python train.py --num_classes=4 --steps=14700 --lr_schedule="step"
Rows from block 7 of a small audio embedding model, named by matrix and row number. Each number is 128 + 32 x the weight over its row's rms, rounded and kept within 0 to 255. All counts start at 0. Numbers have three digits each. After the name is the row's rms in percent of the matrix's.
After each channel's rows are labels from the 100 clips, of 14848, where the channel reaches its highest value: "strongest on" is what is common among them. Only what is clearly more common there than usual is listed. The data: acted Russian speech (Dusha).
# conv: pointwise conv (model.blocks.7.conv.weight, 192x192x1), inputs 64-127

conv.87 107:123093131155072138090122080117150146091098139090114162147137116063118103107086122136137156115109192094133146132136117144134106100086173087165143208159078057095100096106116059108136207187143106
strongest on: emotion: angry

conv.59 104:142133128144115120081162131142121170113084142147173184082140122141111162161050096111112128147135165113138168127217158121122163158084126146165192087098122130133089172112101114134159118156119075
strongest on: emotion: angry

conv.186 104:215145083119168123066201090148166126129105097135133162085111122108122143103147040165116111104146047067159146139151112113143144114129109123089156124069144168119087088095078129125118081133158139
strongest on: emotion: positive

conv.171 099:116193099139188164120124183173177136128160100128125134131167097133119171124162111132141143111109061165134092152170119094171143123077133127172115123104057137117160155101149100119189111153121141
strongest on: emotion: angry

conv.154 103:131215130140164132142178106123102090139120116127195160122132131156084104107111156077125107156099139135151102130120099085148159103183126178140099113117160105173102127106151151118129182103071118
strongest on: emotion: angry

conv.189 104:111107092079110159107191065186100124125140153153112104086186107070092123107120133231173202128149144108121076162130145069096194099124112072118146156117157110155099063129128127100109142075063131
strongest on: emotion: angry

conv.44 097:102133112160104130156084114136068106165095158134098153113085139144138130121191078102144089111157166118045061130102185152084074137171149124118138145174101162162171145108151115090159119142133109
strongest on: emotion: angry

conv.33 100:128113095161083173120108137136109153108073137105150138125074116147099172175081182138093129115126119194127140110171155101099238147141108151166113128190090168120135075122091144097139119112121102
strongest on: emotion: angry

conv.157 099:123069121060164064088115134131106141118217102141114120125119081094104148174148121121166170120169129083125064095149089171087152090122146130167167144137144100110130135204084152083127124165147120
strongest on: emotion: angry

conv.85 104:138145136150092122155163114129084092149102145129096176081117102158160064124129072113104173132119104156115126160144108166128131105144128110102084101191147112152118114179170088187164085092107136
strongest on: emotion: angry

conv.14 098:110099101106108124106108108099122094117195118110141095105164096105114216152066148131116077128112135162150153174095140117136134134076196157158120106126187125129099076122123120138072140078116112
strongest on: emotion: angry

conv.8 089:128090103128162144085100139145165124120094075131117109131107119129061081162097156150147143083145151153139135085202070122122128140110104121146072098092126103080157121089122078155118079055230142
strongest on: emotion: positive

conv.63 100:125144150098125121100155121124140103089150123217141044164083149114078122170112142197180145179142107148138129135126110067118123160129131124165114145106172101080113164089073132126120101096117102
strongest on: emotion: positive

conv.69 091:130169135157077125144101145079183123107161135168136089079128133196130136116116119169229120141083115200186109127074106151136116138122106089086099114139147161109099118116181148178147147154097138
strongest on: emotion: angry

conv.23 096:118092083100143110148129060092163109100150160132077091075151160094081076112125128114116072082126122161100125118127179141111121126096192157072093123148108129122220134168128131184077098079120134
strongest on: emotion: angry

conv.55 101:141168129193097163176179100031125196098183104111147169134164156102091201111113078136127128130104127071140151107089106127084123185158149152133192154146160122129112178115093094107187118197125137
strongest on: emotion: positive

conv.113 094:108134147095098200195096098129092186086134095098157123114103147151073096165072094116128181091095122164199091109098089150114189136148119113067158058166115119176185124212100116122096142147151131
strongest on: emotion: angry

conv.103 102:139094160132144107124181047208150069120200063143157162186086152102157155104156156142177163140204109131109154086125083081137131152090123112116144138107111145109086164104123102091104153136107120
strongest on: emotion: angry

conv.28 102:143168124159123154141095179122087165128116147130174111105139155071128180105127088136125084133112140133140184131077173152146071205102101105169119143085113165062095129148110156132152137090149180
strongest on: emotion: angry

conv.118 108:138096104130115127131133110164181063141094144097108179089133138129089110132107117140175156126115167180136117134106110125113130161148127145130186116129112145093089108168181086154175153117180190
strongest on: emotion: positive

conv.45 102:188156144108147192149139156147103103117143078127087171218175149143172129130141102166125032055160124119120174184128163100130132145158109124097153146111100137069096163089130167162120126156161176
strongest on: emotion: positive

conv.2 105:112074117132099147135122100120112136127142066179183074115158078115138083101148079105118185155107076130078171139160103116151158137134122095175134111120174133112118199101077105187181142116080140
strongest on: emotion: angry

conv.137 105:100077140132092160115065195114131077145091183153155074139185172111109137129116167105154099083137076150145103192161094135112107141129101092120125139152098183096166152188149151101121154146128164
strongest on: emotion: angry

conv.116 094:145159159120111099131141134193160101110068109140095104096101075138136123147121193162102115115147131113117178196101111124141187146112161150103151156170107166092089151125116118203141107124141096
strongest on: emotion: positive; emotion: angry

conv.122 104:131122155089105170116110135140079130096112110151138064062089093131113149158164067202083162145108074165063117169089107087125124121151155103112151096114065127047072152095145089072144085147136140
strongest on: emotion: angry

conv.78 099:089132110121102153145132238114121087124118113109125093122102144110139095158078172158144115108100076175101126116113105135206108116167165163135124116169185111103094133125120111119190119116130088
strongest on: emotion: angry

conv.58 093:163145082173082097149078107123116195069152135135055150116134130163088126144156200100116104106111133106182115122087147131132123125143118117110116129169061138097139102119176118114137120134179110
strongest on: emotion: angry

conv.142 099:082119156115086159125161128098130096138110141122156109095093142145104088157107171122089097090126158159103112165150126137192116194119161138139107170137150152133135138200073161100125106138170059
strongest on: emotion: angry

conv.156 104:140154113140120123131157147135144074097123099125096143133131140090097134125115128126088141162123117184116087200076176124126149125234097129106094146195122127147172063090122159149115116093129102
strongest on: emotion: angry

conv.102 101:180071088153152145146108158089102075133118097154160124117114047100142169133151082115109168151121130082162099083121159118073127096166193112086135111120114107204118114165128107106075134165154157
strongest on: emotion: positive; emotion: angry

conv.134 104:112093098137124157145107121128089230168176135141100129207197107119101142094138136134144150161088122115176091095150108143175081109099119164126137160193135094104121128131177119186103160165181142
strongest on: emotion: positive

conv.149 105:173224098113146102153167149121141094092172180043095129132139132128115116112165083152145125119107175106066157127103161150128142116111206162221185087135098111182138121154151143154142108115160134
strongest on: emotion: angry; emotion: positive

conv.182 097:122112122105128092090155055190071080082130134163117158127121152108123127161136074096089156089117081091112115139112090099134215179107074114109181186112159111179124162123069137138193129159165129
strongest on: emotion: angry

conv.89 097:141105090103101126204165176127131146124093115144154163174099160084084176132092035156121119101158118109144130122100087124159147111149120070175141109102106165121123091138100118129126165132164131
strongest on: emotion: positive

conv.39 106:114108087084143160128088120134122104150192119104125107134120160070150177085138120158064139140128130157140141112177148091204076128123132158194124109095061104144111174104129197140153141179106139
strongest on: emotion: angry

conv.95 095:134137113129137124119137148157127157084091115178177135102130123154149122135135111171131117122142120153058127140132130115112133117175118185108086109080174132120090087092080086107118085120053213
strongest on: emotion: angry

conv.136 096:134130152115130109118130123118098144146160123230153124141116120131098109149227165112080139119141091138127112142162178112107182109157119073112102119184143149101125109162166095125109102125154132
strongest on: emotion: angry

conv.123 095:150108109135107195086067128051158170119123098085127135103118151101083092182153185125158169080153137132099100083111218084152132156129093119090192099125099112100172115121126134155130046101082122
strongest on: emotion: positive

conv.50 098:174177135166107122134162124119125095026106115039094154160151139121146095107097108127146100148166113161155100103152166092163186166103100130100130145124153125125141151162111133157162117116087129
strongest on: emotion: positive

conv.153 101:123115101108137147171073204108079099156169105155109120112087092138138149150104076132184132117111159145129071054147130109104134091098092113100113100153122126164110104077160120166198121144131140
strongest on: emotion: angry

conv.180 095:164136218098114100160088069164117137130189185124188107116162164100096101139152123126105193109116089108159095132166143097106105076158139153139096187145129174138175128160145143095205120195166103
strongest on: emotion: angry

conv.18 103:171114096122138093143071106148048127087181163083155091124118188157179138113111084139168165110078096118057151129120124126081108136120164121082119106115132115160154132118119138162120139154080143
strongest on: emotion: angry

conv.141 093:145117133141199067133177140148116105136104134095112175137139176120135061119123185168101150135111146105149169125121153141168143149072158155220182120105176109111111196150218139184139108128109151
strongest on: emotion: angry; emotion: positive

conv.62 100:158089097101150157103140122165136124150123092084137233093110086093097131110113130177115162172090187126130126124114131114154139124092109163118123172119121150120127121124107146118160183108097162
strongest on: emotion: angry

conv.187 088:109119128128120141133106097092148168100105187093172118118102164093105115187178156183141164110102100119174118145197096114120126152153134104101095033136130128149076135120157122133095103139155143
strongest on: emotion: angry; emotion: positive

conv.108 101:074159106090122173116125130126122132113117194155140145100115106110133210122115139177087127126171141124131165170143162217112175095183134124072116107133126144140117162102072104137200181100118141
strongest on: emotion: angry

conv.121 108:181065141177106158161138130143109115116152117141144125110104128168115103116084180118128102255156183103127097184133145111126121106164168139126096136105140062123193143108163137170155085120135109
strongest on: emotion: angry; emotion: positive