A small audio embedding model, trained from scratch.
Model: 1.62M parameters, waveform 16khz input, arch tdnn, norm batchnorm, activation leaky_relu, depths [18], widths [192].
Training: normuon at rate 0.015, batches of 256, held-out accuracy 62%.
Data: trained on acted Russian speech (Dusha), 26041 training examples.
Rows from block 13 of a small audio embedding model, named by matrix and row number. Each number is 128 + 24 x the weight over its row's rms, rounded and kept within 0 to 255. All counts start at 0. Numbers have three digits each. After the name is the row's rms in percent of the matrix's.
After each channel's rows are labels from the 100 clips, of 14848, where the channel reaches its highest value: "responds to" is what is common among them. Only what is clearly more common there than usual is listed. The data: acted Russian speech (Dusha).
# conv: pointwise conv (model.blocks.13.conv.weight, 192x192x1), inputs 96-191

conv.64 095:104100129148145140120160125107126149102112117173147148126147088105137123130116102111119142098157115105143123086174091149123122133148094150133141153140140173125119126146125120163104126064061101105144115119142126132143122113120092141144170196074117138158101142074099113126108133119123104096
responds to: emotion: angry

conv.160 088:155145122129098123139135180104154134163111114129108126148144119111096122114139133123133130129141121131136096092149119145134123137127135150141102112136169110111133142124126147082141110093102127071099138144126124139145139161155092113140122153125136140150190141123134168181135138159115085146
responds to: emotion: neutral

conv.17 101:112105148178127161114123116141150119119137122116114102118118135168087095123120160127114151151119124118133122135154169133134151124093135194110138170119127151139132116070132137120114109117142192091098156122154123113120130125144111069130132100127140160126139093098153100088078081093138169152
responds to: emotion: neutral

conv.101 096:110127101129176106125105147084150111149127115128140113148113158142138164129172134119093107145144147110139093119094113115115138152163105135115107138137137146104125110130152150131128083170129121124115124143156162153122167147142150124094155121096147112084133124150123165106130124116146133116
responds to: emotion: sad

conv.32 096:103080178101116096112112142171127144150155126098091163147166178094108107151138135122159124120147106144144138148143145088150113122098111119145123118123163150136122146171175184120099128098120121102118150081108124122128159111096099140122190128123170139097110119099160171103160153144135080083
responds to: emotion: neutral

conv.104 099:154145102134112122147111127092111115136093119119083121107089126087132152155129139092143139117147115105131115143108122108097105146094121150115115107163142171138143083150150097129136127102140100128129128102133115129157110096081105098151116174135109109101116146133165125103115157132189115116
responds to: emotion: sad

conv.124 112:186127126102127089087145113138101182126174127109143078141130089132168148159144126119114112118124118141094102124095114152107136165156104070157090145152153102123130131151120114112130133119161102103123143133117099112144114134167105104113152166127103186141138127132110151131131112126135115130
responds to: emotion: neutral

conv.81 091:140124074109150071184144132128113126130126098078114168143154129093088109121170142099153088127101114105120079130117149111113125124132124141147143128095150137151131150126172091075106149146152139130089120085163135112110133127126159143136143087156128135128113125135103171127125160144165128115
responds to: emotion: sad

conv.162 099:147117151147150162094116130132119087121109120092074118108171164148167150141140137120110106088099169154132118102131138181111120157139138143142129104128134079137074109149138089134136130138175085126116126135094135097105126155093142154164129137086109088110132122132160117124135164155147130115
responds to: emotion: angry

conv.169 091:180135137140093135118147092126137126143096096115143144213165159128145109126137118120103144146116139106128168125159173112182143140117104145129088108119116136173134154151185083102095124171108131126136107095136127130109120126136131143134149104130119110090139095094155105185115114152101131165
responds to: emotion: neutral

conv.99 100:109115159105099154110114092104071095142108101132142105119142132142093105099207095137102137122102146150090105100153145142091131091105122151127124117152115145150150110150109127109092093130096143118159147118148111170123105137144114129140162122120093124127104106133128125107154153100144145157
responds to: emotion: neutral

conv.7 102:098113158154141152132147152151138147137127103122112140089115107125121135123109183107135143120130114158120179138131092143161135095143127071172129130125105158139103122134123126104133129132116111091084102133108092117100125119125127193110123113134093174113176115135151173136088095181138146089
responds to: emotion: neutral

conv.165 099:121101092144164166130131105129091157138113142156143136137109124147105123174125083116100116112110123116094093104126133123141117159119163134148091090133117138123111158093124159173129117176120139115143129105126133094112124117140105104108158138119103140179122141141113148131173130093124149107
responds to: emotion: angry

conv.86 090:106130111134177115154152155147107107103159122159137104163111133119126135137110173149162139152061139118145129094114137081137140112155131128141169159139134104096168084136123129140140136135158105130108099149127173122107139160153173155128137124146102113110133123157110126136163115159140119109
responds to: emotion: sad

conv.94 097:082112175174141114150118129102120143091137097089106131163094148144129148113139162168100146123154139096073130145109077117158175099133137139141121106122104131077142111134107112137133092192113131162151117097128156118121131104125136117148143093134162139149152109110138131137131136102109147144
responds to: emotion: sad

conv.76 099:138091123155126136171177141113116119133154119115117146097160123129154113151097145124158099187122090119155159126119100112093108111117164119148103115104132137140126129102134131103086148108163158144132123159103079126078107100097152165119132137132156176149091146138077122156091135137149132121
responds to: emotion: positive

conv.12 097:161102113152095135151102152173168146130138132121137122115139141122158099131090202156127125105151151139129124122130137124107115129144159181162146126105082107120137133140128133157153148101138133111122164108123139138149148146132152134136147110140101175145108122118125131081152134131178090133
responds to: emotion: positive

conv.172 104:138117130115087086089121124163112085156153160094143168110152141136169122128117095102116094164129071107124123154090152093164101131120117147112121156132180137184155163167119099131100129128147148083156140142119142130148123091093109134107149142165104153112124127121151142119142160126087142120
responds to: emotion: angry

conv.21 098:161124113117101175149142102103102117131127137119197104114123126107124138123128118130160134122126113124141122116139155175128130135107115124164124124127136124104097150116100087143097139138136139135100115135142149120130123117113139134124096106091105110150121141166133137088126166110142116084
responds to: emotion: angry

conv.128 098:109100206148127112142122149067137104119100116102168101135088112129122108159128148130124108123179144166119129119111149089123119123167075124140117153135111131166129124145109149107157123147118103126140144114107139097148120096106117113169105174131132125147117142144158135153132111134178156112
responds to: emotion: neutral

conv.106 106:102138171126134132145150158131088153147156158104074126159138111141143117167132086124173123106121132118141148155129121103152086127152108134084133132111082141144104183122084143134125127148149168128077113187165133139130083109122123140140086102113159121098115134187124112153156105156141126135
responds to: emotion: positive

conv.174 107:122125154132140171136125131116117095155109139124165107104193150155145118128100110138124100176149103168130091084088135138078112132144188120130132112110138133126100183146113146097187096146160161154131098116135107112155156149137165096085155090137138126113167113127090111095142208130133086108
responds to: emotion: angry

conv.130 103:136104128134148168120110134163123133091158119136125149082116106102174139158139177124108150084089104150142132167109129120140142159144102141169111101141141071123142093129128178169127119096128121135121120113118142150101118089158123067095094122114130165074105128139171147112156115107116109149
responds to: emotion: neutral

conv.28 101:112116155161162150178129137118114115092107120129095157128152113093149142156104137163093144134072091125146117143132127086134122120139136106118134098123120162092134131134102129141096131144113125137144092145134107116100116152132120167130161108145119108153092145148088064155152104110109087170
responds to: emotion: positive

conv.175 104:188199140119121108121101127117094164132101110147120107154116120154143134148108114105127160184136137173135149068133156105155149067123107110133132103119128112171135140146178133128134129179140135094133116090143117126150181117088105104127127139119119162106130128102141140132123124156152114144
responds to: emotion: neutral

conv.173 098:149104143124139137112132124150145121118155166167098109137168118160076119127108096127171113132085104067101117142079122162169173104159135177167099133099118144159141127112163100115146100138143107130121155123113108086146174136140119122162145159134145150109180093154153139129139164107157119111
responds to: emotion: neutral

conv.122 095:144121125116124152110138134117134116110110154110150082121135117126101123121112175127138148132110102137139081140166091102108146115142110116138118115172160136113123120192154125103146141106099127147104121147147150130120117120118105084128155155151095110133120143135103126105139108120137132159
responds to: emotion: angry

conv.20 108:123108117168106154135142129143146131124122113158126149106152118129120130142133174166167109100067132143175072164129145161095139144152130106120116169096084144070164089094083097118131091120090110125141176162147165118132180115115109143094110164163149120100126124111145131154120183107141121135
responds to: emotion: neutral

conv.37 109:126101129098177128165131134103087104083105131125145114131183126124157140082127123109124100139184125115104145151130117139095111111113162113082131081172146133142100092127100157151096111114188097107119123128145119107128145170110158113106121080121123127130121124160172129107121135141176119105
responds to: emotion: angry

conv.121 107:129120108144125084115114142130145093121144142142114125091104130151140129150098119124105071114171150125122119073174140148143095072158138120122114140107153098137135109101119140171162155110140163126111103095112162116089177128109136116164124099110139099153118153123139124128122155147068114170
responds to: emotion: angry

conv.23 108:147083140106106147127077134126129121101145117151146083119187141121170130096128128108144101130139142120060127141092126131127116148088116116171159095128139088116084163123089114128144124133116114145101131170128125141166124102111110103073145163147155101142163156133115122147102130161162135139
responds to: emotion: neutral

conv.97 093:130126104177157121169180127129095136121167167154144121113117132139105092111129094140120132130111181104099106124130143163146138127092167086137173095113130168130117123150145132082109126136120128124098131118124100149119111129135129122128130113135165151091116164124126127154171141149144097088
responds to: emotion: positive

conv.103 108:155113080126158108124135101107099132143095134153148130132104123108133105118100140107140142155141177118175105124141141115129149144114127125148124177101134116107132104108148119151107108121157143146124124089112122121156128121130128079149121128142144105145171134105067114131142102147108111123
responds to: emotion: sad

conv.156 097:103146085131123128177121157160190101109115107122112172111152149105160123152153093149121173100107114138180121160141106147144110144148103104097115103098125137108104129093132118068120108150100158132126080141107129096131098089136127144159107157177159102155127095123131124135098141143135169143
responds to: emotion: angry

conv.38 102:151151097093118138135117158176139138124137102154147118134121126088130119146069091151118104109113132130149133124116088093109131105089114136104163142158157166126146133133118112142115091134130147125130108139141109120122130089143118080089107119169144214127123133113104150128137129095126126145
responds to: emotion: neutral

conv.177 102:166058132100142150153156132152141114159117169167091104150131137117121148101138169087092080126155134109139125150161082098126132140146114147178119160164140087163114138087153115132088147154083146088113121080113128122160118127114118142133141137173114134103126119097124144136114097145158105082
responds to: emotion: neutral

conv.16 112:106158146141076130103154111127098125111107106169149120131096126122126127113134151173143141150102121153120145143123161093170141120099104169167142101144156150144147082110125154166112163106071083105136162131122117122148153165130106182117109135157130125146109118133102085139099088176123117106
responds to: emotion: positive

conv.166 101:161084104127160150112116117090109141167105149168129128136086086104124138151112107156096101161132121127110174105117131099140154137141132150132105129124148100127105110146144124140091135143137170163131114098158163156199135119112114179101135122130101109114146144152113146159113126096134122149
responds to: emotion: angry

conv.42 098:145104147133140108122123136118103134117158123132124137125134129174130140148098168123131140130163091137161121121115169149145156122167097150145156119109124087180070095124101114123085124128152122174131137150098123123105141167107145114147135144174182136119156128148132121173135120082150163113
responds to: emotion: neutral

conv.91 107:107154142145148151111113147126140168138102133140120098138090159082126144138134112134214165137131165095141123099141133115129125091183115122157154103156146095100117151131142108143110129117121106147184084143151134092145115179126170103101131089135165132145137148144148132135150140125107155152
responds to: emotion: neutral

conv.171 105:144131128136108129134129080125133138128162120076080150094125098140195162152112130117112128126131118167151111136089090119171144114144135165152170108091120135110156141146126152111143132098085141164123152141134114134102147116139143124121163129107176164099148169127101124102158127151177140127
responds to: emotion: neutral

conv.39 100:114139095119090086104102123117128128124112116083136050090136127123136155115100107095157144116114127164110119177131143144094125118114138132109146174122116129145159121117119082107122162144101139100127160169130109096126188146133144099101150115188094181111155137102109114120170155188128100130
responds to: emotion: neutral

conv.188 112:120145108115113121072110108128129113103111105121137152145131142136136179165177127121123094131135091178124113102170140071122114136140123117128152114123168110100114107109143107145118124127128144121103107146121146149105121118147170109120146152130163126148126109128098135115107163103124145111
responds to: emotion: angry

conv.29 095:185128117110158125157125112120140132102131154125113121154163155112126103130143137144106132082124109095105115126145127107082177189122072106069122144163117123120129153128150097125113127159077113090137117117126105166127090120116116129082136131139129093106103151136160133123088090112121100136
responds to: emotion: sad

conv.114 098:158136118163150086115110108110117089105161126109116112165077120125113087122093134120096193139126123086136128135129105127106181109132127152123127146178134116111127111104127128125127127126144142097122093137146142114122154120088112126125118099097140102174144120130150151111127107107158155140
responds to: emotion: neutral

conv.145 106:148156068126128116111099127136121128136158155136158129140163126145138145060115125121103138135124098141115126099141172134136113168143159148146149052116124115105135106130148144200110134161117126104163142139089070157118135127110125128131111128121140114093128098062115144141138143110122111134
responds to: emotion: angry

conv.74 103:125111073159124140139130119171164147123106111106149137111124147149119138120142116146098135120128118151117075135142114151183073098135108089154127141087123133109141121150153081116147153116182121102126132101118134117150156112100135151126154091135141188101168147128154128097094152170116131109
responds to: emotion: neutral

conv.134 101:107104094191105105110118119160139134095097098165146127145135153152123156125110092122119143124165111148178112121156128133167156155148125117136120101116109131131115120119101104135100110129132144117103133131116115133195152135138131135128143145167168138169150138089121109111138082083113148136
responds to: emotion: neutral

conv.58 094:156135163134091179137170160118134118154106086099097128111148126120121118130128117141150122149097138182111128146101114128124149128136139155123128107189140153147121150137147096106151105122154164127122124135136125100124084137158147149114087161185098136148125108099123141114102132089142048133
responds to: emotion: sad

conv.105 107:129167116135118129137064096163146094107121150127159108142177113115144140101134161134134129091101140108141131116151134143138135095137123160131123149052125118156107141181129151154112147147097114142124087120134125141128106147110117150103057145131121123140118112115090128149091143055138097115
responds to: emotion: neutral

conv.4 102:096125131133120132182135147098115141126151124134126120178081138148126117148161100121173150084159096143141136096125123143158169159150133127133124102133135108094124089107142088140109118136113138091147091126135098132103130130127136093106195121106116127127114156084131131137097115133157156158
responds to: emotion: sad

conv.150 101:153085172104090147117110141130173149100165134174112101155094114171169126149147141098138129127109138108096157124138106118137127120135141162116141143160127102157123129099139156151150129114163137162142112129116111116172124141156184115153186177144107118112142122143120137151104119114116118127
responds to: emotion: neutral

conv.137 099:090147173129152151137135143055131101146164117172115171120142121085116119112090178160125123120115064142162100129123161121123141153126122128166164117127083103119175108095109098131135163150104117128134144113173115131171084113163117105124135149142137096139110176152130147153176113127103144119
responds to: emotion: neutral

conv.44 098:121132117127117133110109064095116188090130137130097100095108111096136131101099131151103121135100106153129136120101103136131120107139121097150135148152171140165114129107131100105150173131144123155081101161125141083107150153102125137154118114126145114158123111130140141117149113112104140063
responds to: emotion: neutral

conv.119 101:084153138119119108122132124106136129134186112124129137158139102131116070082144113108168092120144159119151118110085136131150176146134140168134130131115113161141151132110145100127152122063092131091110116157119122163130126154160127130165148136125094084146129132147125123140163126099118089118
responds to: emotion: neutral

conv.53 092:164154131121131090104104091130205140149177145124116089159132100138118150129110138112139144114126116157122153108141125169154147114113121149160121168128140125101173096096106185122100138135186137101103149090127151126114138118163119141161134130161109103104160101139119165100134120144114099148
responds to: emotion: neutral

conv.102 090:136108126095175094156130131130135131129125167152153093099110166119109149108158096117143137152155132108150103116175141140107130110145112113121130150106122099134106173135161165081145128168115155085132124130135124092117127134138144134153084095128111125123123097118120131110131135173079113126
responds to: emotion: angry

conv.153 101:139114146082126164129127092131145127139184099109149124140139145146166099134149107123160146097167141101155156135128150101078136130140126160153138118106161122174128073139163099128093088121106149125112143137126099164126098175147087133149185151094080130111110128133102108142112109134134109166
responds to: emotion: neutral

conv.159 104:069138123147181168152108117154115158148094106160116119155130157120159173173173118107106107086124125114135120153096104134103160101112120133113105094146116098137153117134128105115153150133118166140122106151126120115153120143114143134098101125122196100098146120105159147109170161177122118136
responds to: emotion: sad

conv.22 096:136176151139147155123142103165149064105134101129100139117101113126104154085140076123122119163140165169112136160114118082164121083155138112127113114116108111098122113096132175135109119130100092133116152136082144129108139162085156106171149119174145136105105142141143105149143109112118113143
responds to: emotion: positive

conv.126 100:162153146124120137130101136191124178092118137118110178140167130141166112123107110149115084119139128161144150101126147156100110117166088128121153127136148113136151126113146164140135138165129133102126165159096106137114126104171162131158119095078134131099121107118127147087170107112118130131
responds to: emotion: angry

conv.79 108:127146089130168086128088143108112103134121127106148124122160121099065126131121150118105164124138135125142122125157148159147134133110109233113145134107155141155141153157120108096159144102051138119114127108142103170119125172134108076119111080148113162149180158116124126133141139132119117121
responds to: emotion: neutral

conv.191 102:120107135108135146137168146088145130127146140120132115127186084126161102117089108124126152118102176163136153151086141154120160103112159150094129161163115120101110132099103155107169132115122129110164149152141090097131143157067150163143107131111120139170146119111108161154154123155115140121
responds to: emotion: positive

conv.148 096:118144097154143095147080123114129125134133133107081149143166183114162171105130139120144103140074108113111118104140103162139149065137121110106139107088151211141149109119155137121120126109102141126124113101125094132072144133111109134094162120134121139109135104102124164157107153097132127110
responds to: emotion: sad

conv.31 106:086104128104122109118137155116131117132156130103144134157158165199091091112110118171126103091141106148141166065142179138126124113152132148148156135150111118110118099162166118111161158149117182129142161149133131141110130173128148129136121165126092114121157140129154137157140095075150108100
responds to: emotion: neutral

conv.92 095:127123114125129149128165156181127129140113155106112117099117106119150130155106155135113119163142178112069115187137149186111105088131099106128130129134174137119116118122121090139083121094125187109142171125138097097130119126137164135109110115114141126149112145133085134089103103108162088106
responds to: emotion: angry

conv.158 106:145131145091100128144094129116122144128075151179109131105168106141107098137113128146115115142116104168104114122131124166170150115089098119154137119155136155190150105157142080115126141087145128062147112125138132093160154135140092178146105156143151092105172114149142130151111121111119090084
responds to: emotion: neutral

conv.1 099:131158140134125150122145114142142098102127114143112113207173121135167133118099179122109113095100104119126122122130101110124122137116160123142160074149103159148102111092118101134153137161111170166124120152089188137127120119128147155146091115119126125110132160112084116118122099100162107107
responds to: emotion: angry

conv.45 103:142105151128120139148139113103114147136080110095124146108158129169097155120140112083147153110087165116115116097136164085120102098093144145112096103090126127107105099157120108146103099150141118164128140154123114112177106149128133125091106083115099126128163131128106141145085125098093144149
responds to: emotion: sad

conv.8 106:097160123120089152131129156120139045147066120132150130099118154127116142108142110125133173151170138119153116121103126140120158108148127139123111105164104117145152124147125124086131131090157074139066134144109158148083168128120153156176162114153162130184123104123157152107116107163118102131
responds to: emotion: angry; emotion: positive

conv.36 090:145127156100159103128157129126136138141132085129168137171169078122111084113099161149130116118124169113114146154153156083097113081148131158127118115132129112124114123155113143106167154121154111158163164115138158152114133158131113111127157111130159124127124180133135186118142154176098132146
responds to: emotion: neutral

conv.123 094:110111144088165126121117125134095126149140131119127157183123133126099108102125124132085095173110102111100125152110128118097145115105099098121145124121108098150142097139167106156152166111146143089106138096123103123164162132120172111130135100122107119148159122112086173148140126159172103098
responds to: emotion: sad

conv.40 096:174147093139143132108118108137150145147095132132133142149108161117143142171127101145107161149135110120116171135170130116143142140125180119149190160125112121166137135119128148133100115119109139087127138100151128161157143088147134116154116124115154117110131130075128130142089126101110146107
responds to: emotion: positive

conv.80 100:097148106143151117137154127120157132110113122133098099087095089101153133098142149100105130168137125121119127140178183122171114161115143138138129122194087142188115120137136091192109122136159120074112146118122191104080127095121125121108116132145148100131127100133140121099109118114128126129
responds to: emotion: angry

conv.54 106:095088169131091174111087145115076134144148182167111094114151123107152175118111157128193149129121148128093141111111109095103116141117112149111104132118114138114122085140116109100118174088133142092121127122205131109114131136127126085149132175149095152114122146133138145118101144120123145108
responds to: emotion: angry

conv.15 098:110122152152129105122143107118124164164118130132161133132123124125109111132134127130134130092111147129142134114139143160121151119162104108164125095156098128092117129105101132127131122110167126191159107142133133120136098157112111129093169166116147134145072105167170132131111173123083136123
responds to: emotion: angry

conv.141 089:100149121118095116104115121133137094139167157136106089160168105171130120164124131106177157128136142076072108106129166178122115160129165116104152123124081112104133124087099133119142161156142177137138121100162103123102127116119152125135122157106123101153131130122127111116126151144140125102
responds to: emotion: angry

conv.65 109:114139119114093142127155114155105165122103155133109181119110137118110123203131130116117130137170124153144155093139072179109177114077166145137127073133150117128110090112122123131108101135095122118116137125125143090132091117170124131090132169121132117165120126134126120086114132127155110101
responds to: emotion: angry

conv.88 090:053146157106076120120125145096112143126124121123089111146150141124119122096142141139057145095095160127088143118097120118108112120153091111117159143128137166114122173132142108101138118127091135101107145138160134154082176097144118107132158103178089136111122105140152127122109129111099112146
responds to: emotion: sad

conv.143 091:175132124089109156099147146147111158128159150135148119167099136113134093114118178115138163131123112142123157192158143149141111128136125129108147126117096139119105135150140133145094095156103170130123145103142079139168109125096167127147079106154126120140138109168133090136133143120175113133
responds to: emotion: angry

conv.161 108:101116127109136087099144156127127152130136132117098146105127154167112119113084141189132085144147111081099139137120113139143164110135115170140120159151116141109155097119111146132162153184141131163138136117116108161162116129115171160150119173136131127135130112105117169089135136164122194121
responds to: emotion: neutral

conv.96 095:121140073118107174132155155138132115073113152111135134184101131126123135105109112155096118174087133121104160173151118115130096116143141134109150118103159162113120159139107115120111107095107117109136131138147119145135090134163065132132137098153139137109121119142115122151119116092147090141
responds to: emotion: positive

conv.33 100:138139101139089125102105102145084132167171110180094126161139087076126134167115127181185105108160092095135096125145155154135137140101115126154159115099127143154132068107094092147143128157127152169147141160172093139133105103147127116115138131104114110139093161161146086198138134116096152127
responds to: emotion: neutral

conv.108 100:107139085142140095112117143094121128164107105110160107142134169176166132079132092078091146087131135122177131129165196132104146125119133148093121128117093109113121107124158087126130113092131136115079155093108136183081103163148126159160119094117137098107098132121127137099091126162106129155
responds to: emotion: neutral

conv.5 105:147105127106118108114094114155177140091156128165151144149119134143184123110108116136119143107118101159146167095153112107128098113114082156101127130117163137141123112091118191131107117155108119138113140101115126111142150142114154154148108112103141099130124136104150112152109145136148140124
responds to: emotion: neutral

conv.34 095:157148143172163145138148128113115102143108096144105156109116113114114122157111129131127087163135108123131124116095100170085131133117122096118119098167130130098124083122161106110136106151127110106120147199139110160165140148117146182135169144106151152129147140123142128131147130124148122160
responds to: emotion: positive

conv.51 108:086096135131119134171132104169171088121108134140107155131125118140106120146150148108102129144126138109119094099130104123126103104164136136122116152074100144095115087164166143114129161116131127093115133107138159082142146128078152160104157151123086154119139135125150125090137112082099139117
responds to: emotion: angry